From a checkpoint of a small multi-label audio tagger: normuon at rate 0.0026.
Rows from block 10, named by matrix and row number. Rows with one number belong to one channel. Each number is 50 + 10 x the weight over its row's rms, rounded and kept within 0 to 99. All counts start at 0. After the name is the row's rms in percent of the matrix's.
# convs0: first width-11 conv (model.blocks.10.convs.0.weight, 112x112x11), inputs 26-38, a 11 kernel for each
# convs1: second width-11 conv (model.blocks.10.convs.1.weight, 112x112x11, transposed), outputs 26-38, a 11 kernel for each
convs0.41 097:26 50 48 46 50 42 45 49 53 78 76 50 52 38 42 45 38 23 37 54 73 56 57 52 40 46 35 39 43 59 63 57 47 46 40 55 57 50 47 44 48 56 55 72 44 51 45 57 62 52 40 40 39 61 62 52 53 58 46 55 56 60 56 61 68 59 61 53 58 52 55 30 39 44 52 61 57 51 50 53 46 34 38 47 52 51 44 44 40 54 52 56 58 57 52 54 40 37 33 28 51 52 57 38 33 45 52 55 63 61 46 53 60 55 54 45 51 56 62 51 45 59 52 53 64 53 38 47 49 65 63 57 50 52 60 55 60 33 30 36 54 49 69
convs1.41 100:50 51 49 35 42 46 59 48 33 32 32 50 30 42 39 44 36 39 36 29 44 55 63 55 54 58 53 57 41 34 37 37 32 37 45 41 42 33 40 40 59 47 54 44 40 44 51 37 44 36 28 31 46 50 51 47 40 42 46 44 41 39 49 39 40 28 62 55 45 54 51 60 56 62 47 56 33 54 62 49 57 53 46 46 55 60 72 67 56 49 48 41 41 36 46 49 55 45 48 56 55 59 72 76 63 40 39 47 39 48 24 36 50 46 42 58 61 60 52 45 52 72 69 69 63 57 58 57 61 67 51 35 50 52 50 50 51 50 44 53 55 53 45
convs0.42 101:46 50 36 17 21 29 40 47 58 55 71 50 63 67 62 56 48 62 62 55 29 41 53 44 30 35 48 65 75 59 34 40 59 45 40 47 51 51 56 54 52 35 54 64 38 56 49 47 58 51 43 40 48 48 43 26 47 51 56 53 49 35 35 43 52 53 57 50 52 45 59 42 47 34 35 39 42 47 49 41 48 43 44 53 51 51 56 53 58 53 48 37 60 63 57 47 36 35 45 51 47 53 64 60 45 46 54 55 32 35 46 35 21 35 49 57 56 52 54 60 64 34 47 41 39 34 43 52 47 59 64 68 50 43 51 50 70 74 57 50 51 59 64
convs1.42 099:47 64 50 40 43 42 50 36 38 44 38 70 77 54 53 60 63 43 50 49 54 62 36 48 50 53 51 40 27 41 50 42 52 12 31 43 47 39 40 44 45 48 49 53 38 46 53 51 51 53 48 49 38 35 51 41 40 37 29 29 46 56 58 53 51 48 53 37 23 44 56 69 60 71 53 50 44 58 65 50 48 44 59 49 49 50 51 46 25 46 57 59 55 45 46 48 53 57 38 45 47 38 51 53 50 52 46 46 41 21 60 54 59 62 69 63 51 59 57 48 49 50 42 44 39 39 43 48 48 49 36 53 41 44 57 48 57 50 57 64 62 59 56
convs0.43 101:56 61 41 29 37 44 44 45 42 52 57 58 70 66 64 49 34 45 39 40 40 49 43 46 61 47 60 59 50 56 45 37 37 63 62 57 52 55 49 47 47 41 41 50 63 58 50 29 28 36 29 30 32 38 68 49 34 37 34 33 38 45 35 38 38 51 36 62 62 76 65 73 59 65 52 51 50 61 53 57 51 54 53 50 57 72 59 45 63 43 41 43 48 45 42 33 36 43 63 44 54 63 60 54 43 59 55 48 53 71 55 54 47 64 58 56 43 40 43 49 41 36 34 55 63 73 72 67 50 53 46 49 50 39 52 62 61 63 52 66 50 42 44
convs1.43 104:47 44 55 65 72 63 54 49 51 44 63 63 55 56 56 65 65 63 45 29 26 35 53 64 66 50 45 50 44 64 61 64 67 49 59 50 47 38 39 35 50 45 55 55 51 54 52 56 60 58 42 42 44 54 55 58 66 58 52 49 52 62 58 49 68 56 28 46 58 50 53 40 45 36 46 33 42 48 39 31 39 41 49 44 43 37 41 30 40 36 39 49 35 27 36 34 37 46 40 74 73 54 56 49 50 65 59 45 45 60 55 41 49 52 53 42 39 26 47 53 57 63 59 59 57 50 50 39 48 54 47 37 55 59 52 43 53 44 51 51 55 46 30
convs0.44 100:67 58 43 49 63 53 47 37 31 50 50 43 52 64 54 42 45 53 68 69 58 61 43 67 67 57 54 49 51 59 32 29 33 45 34 40 36 55 49 60 62 63 47 46 61 49 37 41 41 54 63 56 48 55 48 59 72 82 70 69 61 40 34 44 50 41 49 59 62 65 71 57 65 54 56 46 42 49 32 42 59 66 67 57 42 47 49 56 45 44 39 38 44 58 61 68 55 58 64 58 68 52 55 53 40 39 36 41 50 44 71 57 54 47 46 30 40 47 50 51 57 38 35 34 45 48 53 54 57 57 45 57 69 64 53 61 60 56 40 36 52 51 38
convs1.44 099:36 43 46 51 51 62 59 53 48 44 52 46 44 42 40 39 45 42 44 49 49 50 49 45 60 54 54 59 56 61 61 42 44 56 57 50 47 52 48 40 52 38 58 50 37 46 48 41 51 51 55 48 54 43 35 61 52 60 53 46 44 37 48 50 43 48 38 40 34 54 65 66 66 59 51 49 59 40 40 39 47 51 56 46 50 47 51 52 38 34 34 33 42 44 55 56 50 52 61 66 55 47 45 40 43 56 57 63 53 76 41 49 58 54 51 59 52 61 72 63 62 58 70 56 60 50 47 48 51 59 59 63 66 74 64 53 58 47 52 44 50 57 57
convs0.45 101:53 43 35 19 36 38 53 49 47 41 41 40 39 51 66 67 60 54 58 59 51 36 30 43 57 49 35 37 47 45 44 33 39 65 77 61 53 47 67 48 44 51 45 40 70 74 60 48 44 30 36 39 44 52 55 52 40 44 48 66 71 76 62 35 26 29 42 48 56 59 53 55 64 71 61 60 64 71 66 51 54 58 55 46 48 51 44 53 36 32 42 46 54 52 56 68 54 56 48 48 57 53 37 47 40 48 51 58 54 52 47 31 36 37 68 63 61 70 56 45 43 49 56 56 51 62 50 39 27 40 42 43 49 60 53 45 37 46 53 44 48 46 28
convs1.45 097:61 61 54 43 34 35 38 42 34 38 36 50 49 47 46 40 33 42 44 44 44 56 82 74 48 54 56 58 66 55 51 41 33 53 44 60 48 53 45 56 47 41 42 50 55 57 46 46 42 49 35 37 33 34 46 47 53 59 57 49 56 54 53 44 50 57 30 29 32 41 54 51 48 49 42 43 42 45 49 55 60 51 52 49 53 57 62 70 51 64 57 52 51 57 61 53 45 35 52 51 59 47 49 46 54 48 65 56 56 67 63 66 47 55 57 64 55 46 43 48 59 27 44 55 60 56 49 44 49 39 45 43 51 42 49 46 55 54 54 46 50 48 54
convs0.46 102:68 48 44 37 49 60 65 60 55 52 52 56 43 41 46 44 46 59 62 41 41 45 67 46 49 51 58 67 63 78 69 63 47 57 50 38 36 40 43 45 47 43 42 49 64 52 47 50 60 54 39 22 37 35 37 40 40 49 54 45 41 51 46 51 42 42 69 47 38 37 47 46 40 38 42 54 63 55 67 58 58 49 56 61 40 59 66 64 53 42 46 47 51 52 46 46 49 58 67 35 35 33 40 40 36 37 55 53 47 62 75 46 63 64 65 52 53 44 58 47 45 64 65 64 66 57 60 44 45 51 56 51 30 36 45 41 45 58 53 47 44 52 32
convs1.46 098:46 49 59 57 63 54 50 47 48 40 40 35 36 44 47 47 43 34 41 40 54 65 53 53 58 56 65 60 68 66 57 59 55 40 40 38 46 49 57 43 49 43 48 53 29 35 35 39 37 42 43 55 50 47 58 42 54 51 54 34 45 60 70 73 46 36 44 50 56 52 59 67 72 62 49 35 43 64 55 55 54 60 59 51 54 53 63 40 37 39 38 35 37 48 51 41 49 60 61 33 43 48 44 39 55 53 44 35 27 32 36 47 47 44 47 51 54 53 52 59 48 71 56 63 58 55 58 63 66 70 63 64 33 33 42 42 42 53 50 49 51 52 64
convs0.47 099:43 43 56 55 55 42 54 57 74 66 47 49 57 49 46 50 64 50 52 59 72 49 51 52 54 31 30 46 58 55 51 33 52 58 45 42 45 52 50 50 51 49 59 58 36 39 46 58 55 59 55 56 52 59 53 53 42 41 39 49 40 46 34 40 52 57 50 66 59 50 48 54 44 37 46 63 69 70 50 40 45 31 23 38 37 41 46 46 43 43 46 53 49 47 42 44 46 68 57 46 53 61 58 47 42 20 22 49 53 39 52 57 55 50 50 58 64 67 45 45 44 34 42 46 45 57 50 42 58 61 53 45 48 37 39 41 50 39 44 41 41 56 38
convs1.47 104:52 46 46 57 68 61 57 44 38 37 38 66 58 74 50 59 40 44 54 48 30 27 39 58 53 47 43 32 33 37 44 32 30 41 44 50 47 57 48 49 52 56 44 35 52 44 46 43 35 43 58 49 47 53 59 61 70 68 69 61 59 45 43 41 46 59 60 70 64 61 61 50 48 52 65 58 57 49 51 48 33 32 46 38 39 49 40 36 59 45 47 42 41 40 49 53 59 48 50 38 29 30 42 56 48 37 46 50 39 36 61 52 43 56 72 57 57 48 63 69 69 37 41 39 50 54 60 61 57 59 55 52 57 46 36 41 33 46 44 39 34 30 31
convs0.48 102:40 47 53 52 56 45 50 44 37 40 44 72 63 51 60 48 55 60 48 42 42 47 70 58 49 48 68 58 64 73 75 66 55 60 66 55 45 51 50 48 47 47 51 54 55 45 44 52 58 60 68 51 33 42 55 66 73 71 64 57 57 64 47 50 48 58 68 59 37 46 41 60 88 88 75 53 53 63 48 29 27 33 56 67 71 63 51 63 49 66 50 32 35 47 50 51 53 52 37 61 66 59 47 43 68 71 55 34 44 36 41 36 34 45 58 71 60 40 42 58 53 45 48 50 49 46 40 48 61 53 47 52 41 36 42 43 55 49 43 41 48 35 37
convs1.48 101:48 37 45 50 59 61 58 57 57 46 55 44 58 67 64 43 50 50 53 53 52 33 44 49 46 56 42 47 34 38 36 47 41 76 58 52 67 46 39 41 45 45 46 59 39 30 38 37 35 43 42 51 47 55 42 48 44 49 58 49 61 63 65 54 45 39 44 50 57 59 39 35 38 34 47 50 51 37 45 60 58 51 59 55 65 62 61 59 56 46 54 43 41 37 52 54 53 55 49 45 47 54 52 56 61 67 59 66 54 57 40 28 33 45 59 55 67 58 58 48 40 29 32 44 56 56 66 64 66 68 66 71 34 39 44 55 41 42 54 54 51 58 52
convs0.49 099:46 38 49 39 41 51 48 47 40 50 65 50 35 56 59 51 55 50 41 50 55 42 36 49 56 62 53 44 48 67 57 60 58 47 47 45 44 41 43 52 44 46 44 52 71 56 58 51 57 75 81 56 43 33 45 60 52 57 47 39 39 33 44 50 51 36 34 56 62 56 47 44 36 47 50 53 52 51 48 42 53 47 36 35 43 54 63 58 43 31 50 53 45 56 62 59 43 28 48 68 61 61 56 49 33 31 27 36 48 61 61 56 57 49 53 60 49 49 48 53 50 43 38 48 46 52 53 45 36 40 39 53 36 36 55 59 70 58 47 30 35 49 71
convs1.49 102:58 56 53 55 46 40 48 44 47 61 56 50 48 35 39 33 33 38 54 47 54 39 50 46 59 60 62 54 48 46 53 64 53 45 49 48 55 44 46 46 60 55 56 54 48 44 37 44 40 50 44 48 45 44 44 54 36 37 33 40 35 44 42 37 32 42 63 49 50 50 53 42 35 38 49 52 55 55 44 45 37 38 46 38 38 43 51 46 42 44 47 43 51 39 31 33 31 40 21 46 44 47 44 41 50 41 44 57 65 54 35 30 37 44 46 44 57 48 50 41 46 42 43 32 34 38 38 26 32 28 38 44 59 56 46 43 42 42 38 40 40 44 54
convs0.50 101:43 45 46 50 48 45 44 56 62 53 46 44 59 63 68 62 64 42 36 36 45 65 25 41 41 45 55 46 32 66 79 72 53 50 50 64 61 54 53 49 47 59 61 49 33 36 46 46 45 50 49 50 53 37 40 36 51 47 53 51 64 53 49 43 50 48 64 62 74 56 51 59 53 40 35 39 61 58 49 46 45 37 48 52 45 59 52 54 54 49 44 57 47 47 42 47 40 51 49 48 40 42 55 47 42 39 52 56 55 54 48 57 62 79 61 53 45 60 56 53 68 56 41 32 26 33 40 49 55 52 55 52 45 35 50 44 33 39 51 54 63 53 47
convs1.50 095:64 72 61 54 45 45 45 48 52 66 69 43 46 49 50 57 48 46 42 43 46 43 47 46 59 45 50 53 50 49 59 60 72 35 41 45 57 59 52 51 61 59 48 45 47 37 35 62 57 50 47 46 44 46 43 29 44 50 44 55 47 42 39 38 36 26 32 53 53 41 42 48 62 64 53 58 64 28 38 40 49 47 30 36 27 22 40 43 50 34 35 49 58 47 49 33 35 46 60 54 46 52 56 68 59 53 58 56 56 52 47 52 47 53 62 66 68 53 58 52 65 45 58 54 51 46 45 40 40 34 48 34 30 40 31 42 31 49 50 50 57 63 65
convs0.51 099:41 38 31 39 50 54 61 58 58 51 51 52 43 39 44 36 55 49 50 57 49 37 58 59 49 40 40 47 39 35 49 55 54 50 58 57 62 62 74 58 56 46 47 33 45 42 35 38 62 70 67 72 74 58 62 30 38 46 58 53 53 53 54 60 58 54 45 51 57 59 51 59 49 47 56 46 38 49 54 52 54 52 55 54 48 54 47 48 58 58 59 65 59 52 48 33 24 35 44 47 43 35 37 44 59 59 47 44 38 39 42 44 55 63 60 56 50 52 58 60 63 57 62 57 48 53 53 47 49 46 52 59 54 58 69 71 55 42 49 43 45 50 46
convs1.51 096:36 40 41 58 57 48 41 44 46 51 57 51 45 50 47 45 48 48 45 59 52 37 45 56 53 65 67 59 75 62 59 51 50 63 66 68 50 56 58 62 51 54 50 51 41 50 37 47 56 62 60 61 58 52 33 51 46 51 46 56 69 66 73 67 65 63 79 69 56 59 51 45 43 46 52 57 54 54 68 72 71 61 55 48 41 49 46 42 54 45 48 49 43 39 32 29 31 36 46 54 38 39 51 58 52 51 49 54 56 59 49 42 24 32 40 44 50 45 57 67 57 55 54 43 51 52 51 45 51 56 50 52 44 37 39 32 35 48 49 56 55 52 39