python train.py --n_mels=80 --depths=[4, 8, 4] --nesterov=true
Rows from block 5, named by matrix and row number. Rows with one number belong to one channel. Each number is 128 + 24 x the weight over its row's rms, rounded and kept within 0 to 255. All counts start at 0. Numbers have three digits each.
# convs0: first width-11 conv (model.blocks.5.convs.0.weight, 112x112x11), inputs 70-83, a 11 kernel for each
# convs1: second width-11 conv (model.blocks.5.convs.1.weight, 112x112x11, transposed), outputs 70-83, a 11 kernel for each
convs0.14:187112116104100117133119160125195116143082097159133144142119116114134145170147160150132142092121122100063090146143117092124161124116071102093105112112117138154097146136125072084132128143143118114155174138098119118110087132165132137173140147127101106117140126122167148126085079113119144120119086062130177138118140151148126153125108082086101101133121117112104150145112150129117119127133127142104124135134106140124075133127135135130171160178105079143147127128122064
convs1.14:149150132143119110120142099122106106117131152168139134158095081101113147168118111097091113127111104142110135143147158140114117123148101137144102140123146126130099094141174111101095120103103125123086172176126126125113122132165140129190168136156142162166131113117125108130146156155166132118110167155087101152150132121128130100102119127090131165115144163159155142134113110124101123138127096110126128117097117154153147164174141150151092087129105134148120142139102092
convs0.15:103158150138153132109110142111093149128110131099113124115124109106112080119135159123158120079129129174146149105120156171115108099088122127128130110117109081084114124109177149115114158139112133173157133145162131145144129118111144122135119114120111121131115135139117127177183165132117127124114111103142152153136136136131139140174152102115094127124146138165160117109101139133163159129092111137138106163177133141129090153161114156113143126146167135154114086108123124
convs1.15:122145124158150076131193123115152114161131110083103138173165099132136119100121104154164177147160158144137104132138179136147155121131156145147135117142162136122144150095109120158164133132105079094093150148161101111100132104082117119144153116122133124113098115114125140077085088107089093107111124095096098100125116059074154133090156121106125104100128148117095135149152120101119150146150137164127151127111123114099145143161108107164072061116139142153146106107132126
convs0.16:188127142121125143154126104144134119132132126117146148140132140160135130136171126114103091144144126152136120122121086108108142118144100140145152112107095124136142145079111135128141117122166133093137104107110090056110119084071119135102117133111130123148166148157182082113156153119157150162103131139082124179150081105118070070141181125131120109156158124120084158118159118138140144124109123119111127082095108154139150130180103089092132139139114100163158094103100155
convs1.16:095125130159128126143138114145135151164126158119125148133136152124143148144152171163149118114142151101100085104105131139142105095104128159119139146129131129119103108151143136101113138125110112159163140151139116140146131129136140147080128146136073102126163130126139130148162115092092133140111151184085134144118155152119116122171168172127154141112084114141128126095121131128116092085128135111123112136154148129161123116117122160147112155139109149119108084125140102
convs0.17:097056115085134151134134128115111103094104132137126126184162096088140124114120091114104110136148117153122147121126116120152123097095142091159162151110075114145130148158145105074109139160123091187188145130110107126140147153143137111125146152131095121141139109109114120146110095148122142108124142180139138127119094126159109138148140148145158103131206095073122140102177201180115102141146102076124083136125155144174125175134103113162143135118137135122108099122131107
convs1.17:110126110102079096123146126151128090103124137114097101122144108178158102091140167145164136095090074106131130148157141179183104103127130130104081098097123108131121110101089106107149148159097100132139123153164126118130141130146119138132136139126099162152115094093126099059069068086103114113143197175116095109133118089095125143129153119136162156167108142103085135142107120091121129126102106122118066129141102116117114091115110110071137118138122148174154149173137125
convs0.18:102125131154118114155139131140094191175149133169118087138163150110157128091108112145159106131174144064079109142113094093106130174129200156125116114135091105148124109093145162123130079142114129149180144128129108123153146146153135122148149098094105166164110120127124120151190153116132093111121132143123129136137121109111096104133157135178115114152074141093120119182119120157124130146131085120121161117139121122131102104115134093097115112122126091079095159112125097
convs1.18:146132115100097128144128129140165056098141154141157158127097116113096077084107113161153145150144143137137167156149145133133130107114089110128144137156116107110126116081138149118098135151153115119089117090111146164163146147109130156107100130178176102143105117156157108107091064122168139112104086056128105122143144152132125126130140148162136107110136118140108150112099090089144126149110119126160130173116104122132136184181129139142099139153150131146167137156129158
convs0.19:143132135133138127140130137134123153137106121144121140130133121094120118168162116107138161135152163141096105154167144150138142130159166191173164130099145108097123117138120151142140107101136118107118116111138137127097121172130109154133146151144150141134184149128145144124130117111120124166120130138134136111171150150159179159143132076126147136116091116106128148108128112109119165140119145108140127119111118140108108116143162147082108122138105148153145079110116133
convs1.19:190147108088092109090111125127105122142118095071101119151167107095118114119113146139092059081120115092123071114118130082103114123091113114146128155136113106107091091108105173138118117089112129113104159133114083114106093145143114086127136132100092114126155147132131111125128111095132126113130135167098104126091133157106048059094141124127134130142142132103126127149161147156106141137112095090100116125123124118123143180171191181098116133184154125128135153104091151
convs0.20:110137148154171121164138132111102113107106100108126152144141103128178168143090114125102090112113138119145123131146148162131125133120108136157140138112110117144153131099121132152129109082097143113140150154121121137150132127137139145154168139141117128132128114139138163124096108169179121078090097124121164107115151153176146158165171145110128171144135080097117133098130148130084120148130124147121117105134080124142173166123112140119102112132115088153149132147136145
convs1.20:164169108096122157121112126120093103139130130120135104139131139122137085108154172147114122123117088100084126141143132140135104119135102106091115148114127159122125129069108118115112136086090140079143096110116124099128116133110094117071090062079119088113115107124114110130124132105106116138128097119143134107138151112146147115123161156139138164186163119106104140154110117134199151122122127156136118135183140116143141112139122100136098116126141139153137125103118139
convs0.21:090115133123162119134139141142145116088103141099137114129147124106137130121113148101163151157101112121088135122066071143170089113127113093146145070078098141112116126142120114107180179158188125141162131113145143154114157124133151163154122162152154127136125133180147118129140119145147163111097140133097081118099091118142123113112149132107094112075150121128122146078132107138130139179138133109113154145118090114111119112123195167126121085138149127129124113146104104
convs1.21:106152169127148178160151138126130155143153146119146154134138156132124120135120119096075118127138094149115133126141121101131143139124127102088114161143154107106121166123118141075085106122090144138155121130103129097110113119114148126162123116139161139147134101103091131111130126130110099142136145161128137130140153130131137126102123134109113122149150163114112153171110099117131167156126101125136161121125125120121131104123130142122140158104117150142148125145128136
convs0.22:185178176126146125073099123129123143149129139161100099108125118135135150129143114115152125102087120118136151107098118111121134115105140108107119131147153144128096098132140131165103118144167152118136143171127116134153143136152142133144133114114134151138134147146133152143084093138129145128095093159156137103103134147161115119140130100115141130111154116101153128124156145109129128119124167160155147140138112141183138174147121125147154111110113151131128137152147126
convs1.22:092118091166159125105098128126052117087138163155142112131152114111105137143142134138120140144161142126133092111143153133116145112112107112113138143137108087100158160109126130086080124117109136152143159104096110094139135116091077104121125112127104121122101096124114137143123109116133124131117118148102097066093089123109130139151141090124125153149121115137127104135130117133063084122150169154153150164128121155158139131161129108090163169151133127117060081130143150
convs0.23:080121117139135130114151169140135138096120114101112115116092112084145118075109097119109137156139149124134082099144103110098102097134122130122093079140176139125153098072077142134154098100119118139125106120129117139130119105100128146126118149149135157146140132129140130112123120092145133142144132130119162144161102128125094077094090084115144139078067072116101103132137108093130151119134126113130153108110132136113088133138121144109143150145115137089122122101133158
convs1.23:095099093104157126104139131092135136098104127148137130119077132140165180143123127129121176180136145108156154151113144126101127167164140115185145143122071103141100075152112115127110143098127101152150085131165152135145126151167125139144125092071128146126124110128145132124126092067080132133102127108144161142132158171131106105104148130142123133105080095110094097131121102141126128143124139109106135141136121075089124143145131143130105118093108109121092119105106082
convs0.24:134134151134163094119119119117082119122139169111108140151104126140151165092123137123095085144148135181108156124124147152116097116130153128134142100124146142086123171106083109148132115115117084112121117120116116136114127102115153123116124118143138134153126087130126113131130116125151140133153146106105124138110091146114111122080127126123122129145150127086111162140121153132147136138113091090104137125138124124175129114139101134101166141122142074108125132148158148
convs1.24:132140105123143150128145105112095117110114142160163156147147164170134117123137125123119106087094136082118122164149121125113095098044112131124096153170162138082076091108090111149138138144186156124138158170151118157134118136148185128066123141127120120151157100106121114084127163132112118155166154113088111130126137157139110116139122117081124167077093075126156162122100154132076083114110108111104072105096135104096137134145122067063136131156153170161159127108121155
convs0.25:139130112109124121146165128124139164110100148129122115095120153128114149122103080137109114123150151159153096110146109123135098106136140101120078126118093128119184125138153094164189140096127146111111129158132122154128116113144133122120125143127151119119124148116116149115148130161148154111108125128170106092139150127098130157141086100103173135123072088097096057070097114148132127129141139158139109163152174144127117149149175129105093078108126172174163141102117143
convs1.25:133095135090099114111130116137110119108092099131150178119112172169091133111117149120134153164123124113093142107124123142136135109143139113146131108115139147149147140162135091118125100107144162132110126119154127136146151137111106100086094112100097107126169201159124144140113093109092112146099130151130128138129149167121121156163183177210145158124199131123130165147106103081098121136145117104136150114111076114114125086115134141072128088094140134116081150187119095
convs0.26:154143148124154117114128107138150110112097112128141176105107112153135126153133143125102133146102109145157163106137139121125109123138121117130121144144150118117161143134132179154117101152132114143111124111111133134139138110108107112135154143154119108122140151169113113148134115120108123184132103165101095119124128110152125167155100121143133139106141109096155147099130165182135063067127135099109140106125085082112106140161110082124087151163162139102125187164141155
convs1.26:120131166156136160158163134102154125147125117108144155139141173161143131104105118167154136172151132124145159125132120093116124135116099094133138120133134103105130121165139150176140091103080094125103080124143164146132143119128147138087100135128104097123134119133126148140129118096130115138131098100160116109125108156166148143138125137082102100121130110130129101152136161133139118114103130089106134081117156142132127104099146143123147121146131106132162121100132140
convs0.27:126137163185107136120127138113156118125105121099124103116143139125140114114089104162139141138106103167136134098148171113115111085093102115140166104106150124135117122140148157186182116103178144122158157140138161155108113144156163152150139154170148105137144154137144103115133121118155073123117107146162152140111075111070108126128142170162143146069073092111118117111113117150162169121121093090129137112127158141133143090103113163120074130110063112109094094129136125
convs1.27:138118141148137115118105103130116174159140148144158174130117075096148185140167158142122153140116126163162180150106106122131153138148122126136148140145116137114100155099143186123098101125109110132137095112149114101125107082086123139115118149152153143145152153140116146158126147159133140091093100099095119143137120130123126085096089131166151161132118139157176164095139138138148152174106133145141128128128165125157157126134135102095168140102144145174159190163143157
convs0.28:107151121119166155124150103148112153113111133144149147101115121099120128181126112125127157150154153088105146143154122109123114127162127133135149125101126133122112139108140154112078112154104133144106127153115124130136155159144147131132137143117121147133133175154153188146104155137117085120133148129123135106135146127159151128084113124128133156128104101091131133157142111093143156131136143155163135178125096175194149115096157167117111131123131146131097118159160130
convs1.28:126113141099116096127149112106135147147148173117111111091077111136085070139130140163151116103141086116093108123160101108136097092118110129180154148135129108122102133123139171144136114156165142155109111156102115130127115145143143130159160144123132143126124123148150115097101154170154130117123128110130134172151102133146132121156152078105120132131121115086075096092100123136108134111104115114130110098102086153133096062081080107144108139142124099140122155133134120
convs0.29:136083098140111094127127123114150105101093135135137154143127134091067101130118135139126132117076142113082129137147128124138118099148137112102127147117109110111116106159160134179172129112104154135122149145117139132130142141146130115180142128125147118121123150136151112101091135093093095141134135127116127127163143161120105110142104105167162102094125144100163148099146087115149116103115109093162140093129130167075110122084119075087151142145113150102147115120150112
convs1.29:116137099125130175181130119160156134114106148172158137111176153133121164139129080116150146147095118142118138097111163144161135110112150119134088094115090114133095122132108144147120094090134139088090153150097103109121166130076129112115149143110139162109079128118050126103124183152124154127196183156099127149120116098131093129109107155119100112153152150140162170138130135132124179166181131115130122106143112154190129100126145128110165108125126098069068161122100069
convs0.30:077082090136134107087101113132121146098131112068074155163140125145110098105155182160109131113101095127134146169125099125154124109108115056107124113130146132153122126139130096136120110145145134129126133110118129142121125158155131127116097094116134130142101087099094133116120083074105106102123140112160158176146117127120112140126145127137131100138113091141135097105123104097140152170152145127139127144123137156128159158092088141091115150133119111101064104120123108
convs1.30:166156159161150162149134112132124134148130117101148123097086102126147146137113077069080127153152124129144148146128119165147129109109135103157154134120116123129136102082126134135107088122102093104116135102103147146170129157154137146151130135138154166140158136117117076073093119114119149143145167183138125128102099125132132103129138152143139168177115113158154166178096111121108143151136151164151172158134145138098140211143147141136146171170141138167144112107113119
convs0.31:181178174148165156131118107113179069091120137127115073116114141140145109150160131123139114098126133150148148132119110118151107115155110094096075092148104097089141132135125092107129166115150198150159144138143141139126141152139138126135126127114128102104119143141158141162076116135115144121126114138176083089148124080090131124115142117158111161139100092152162156148128129118104111148115131139087105126164124119133128158128121133073101147134076119118132120126125110
convs1.31:117112117122149137127132098101085109110122092127125139132152146147067108110122139121105128129172161106112133124101106124149140123085092113124110095137157181136140113079065118133106133152142157136152134149116122145115141111106162118126125130103105132143119122137108103177151143154144121128122096140113124143155158169145142083118092109085081117077112160127141104131150134161164154165184153131121128130131136094143148146136136095121116088131177165092108126103128178
convs0.32:148154128110119134103126112108168145141170163151121130117115143129113095131152166136105052052110109143119149142106118096126132143151100123167141091122122096087105160145130135134137131135150133118143134159137124127132135135116131127141155122081075106112110136128158134119121115135144165152120122118120125154157108111133114145163162145114072110140118099092157147107100091115101091098112150152160186140099084083081159131135107133138113121122144127126138127114129147
convs1.32:110136147135136154180144091072087086097116113126169171150098097165116108100098119137132115109131149086082134180151111059095101157149157118109153151114133130108117124129109146170128092093130120108142127135135124190164115098140119122149124112111116134114078130133173131115137136107121142178137143179144110118107111130150185136160161118139135137120105116147121105141120116140146176152149154142138148126111152123127134148128106131137118143163143161169120164153114110
convs0.33:134121148136143103118104152161122117106143155093104121117122129156115145082120091077141161119135094128070078102107155151101111102102108127130157118123105122131140147142115138113117110142116117156141122135108098132150146128126130197131120115101137126151136090120180134091143166114148124111163144134082152132104076116122112150155165129179108122144143134085110098092164138171150118093088117131117077145107118125147155104126128111128115094137148116132099120168151119
convs1.33:132125094116139168114104108162150146153130153188133113128120116107147108115090090145164150110071097118159161162107111122167165168174114119128140131137136095111142100126117151127115113151129119111125136165100092105086059096118153154062124117106128127145129157176106128113149171125155159109125140155160150117129117123151116124085115089119103120128121138142157102085098096136132121173163139137095092106115102123127121099141136147118098125106138145146172113134128078
convs0.34:135121126165147146156138128114149119125103156147135142117122133115098111125157151133097153143114129169083141154160152107095110141170114110092117119114148148121123116102153162150141119154159149133104124137117135133139144134127135119159151133123113122127118114124154120138141166159116134129100118110130139126078107160098129102114141060141110115171121107117106100134111171132169138123121155165158124081114146176148096111126136146137136129145133105118131117120136153
convs1.34:132149148170143112074098112090147127131125134124096089089143151147121156111090090109112129164143128149115144149135115149127117150126125130142097134152147116153124142107107068059085134129165142144113158126095121114111126127123135137162156150137121149136147148124135127117115112118113129115119152158151139155131106095122163181151121127130142166132133082093101136168138139140118102124113132156127154122104128096104119090126123101079139152122101132156149095087149140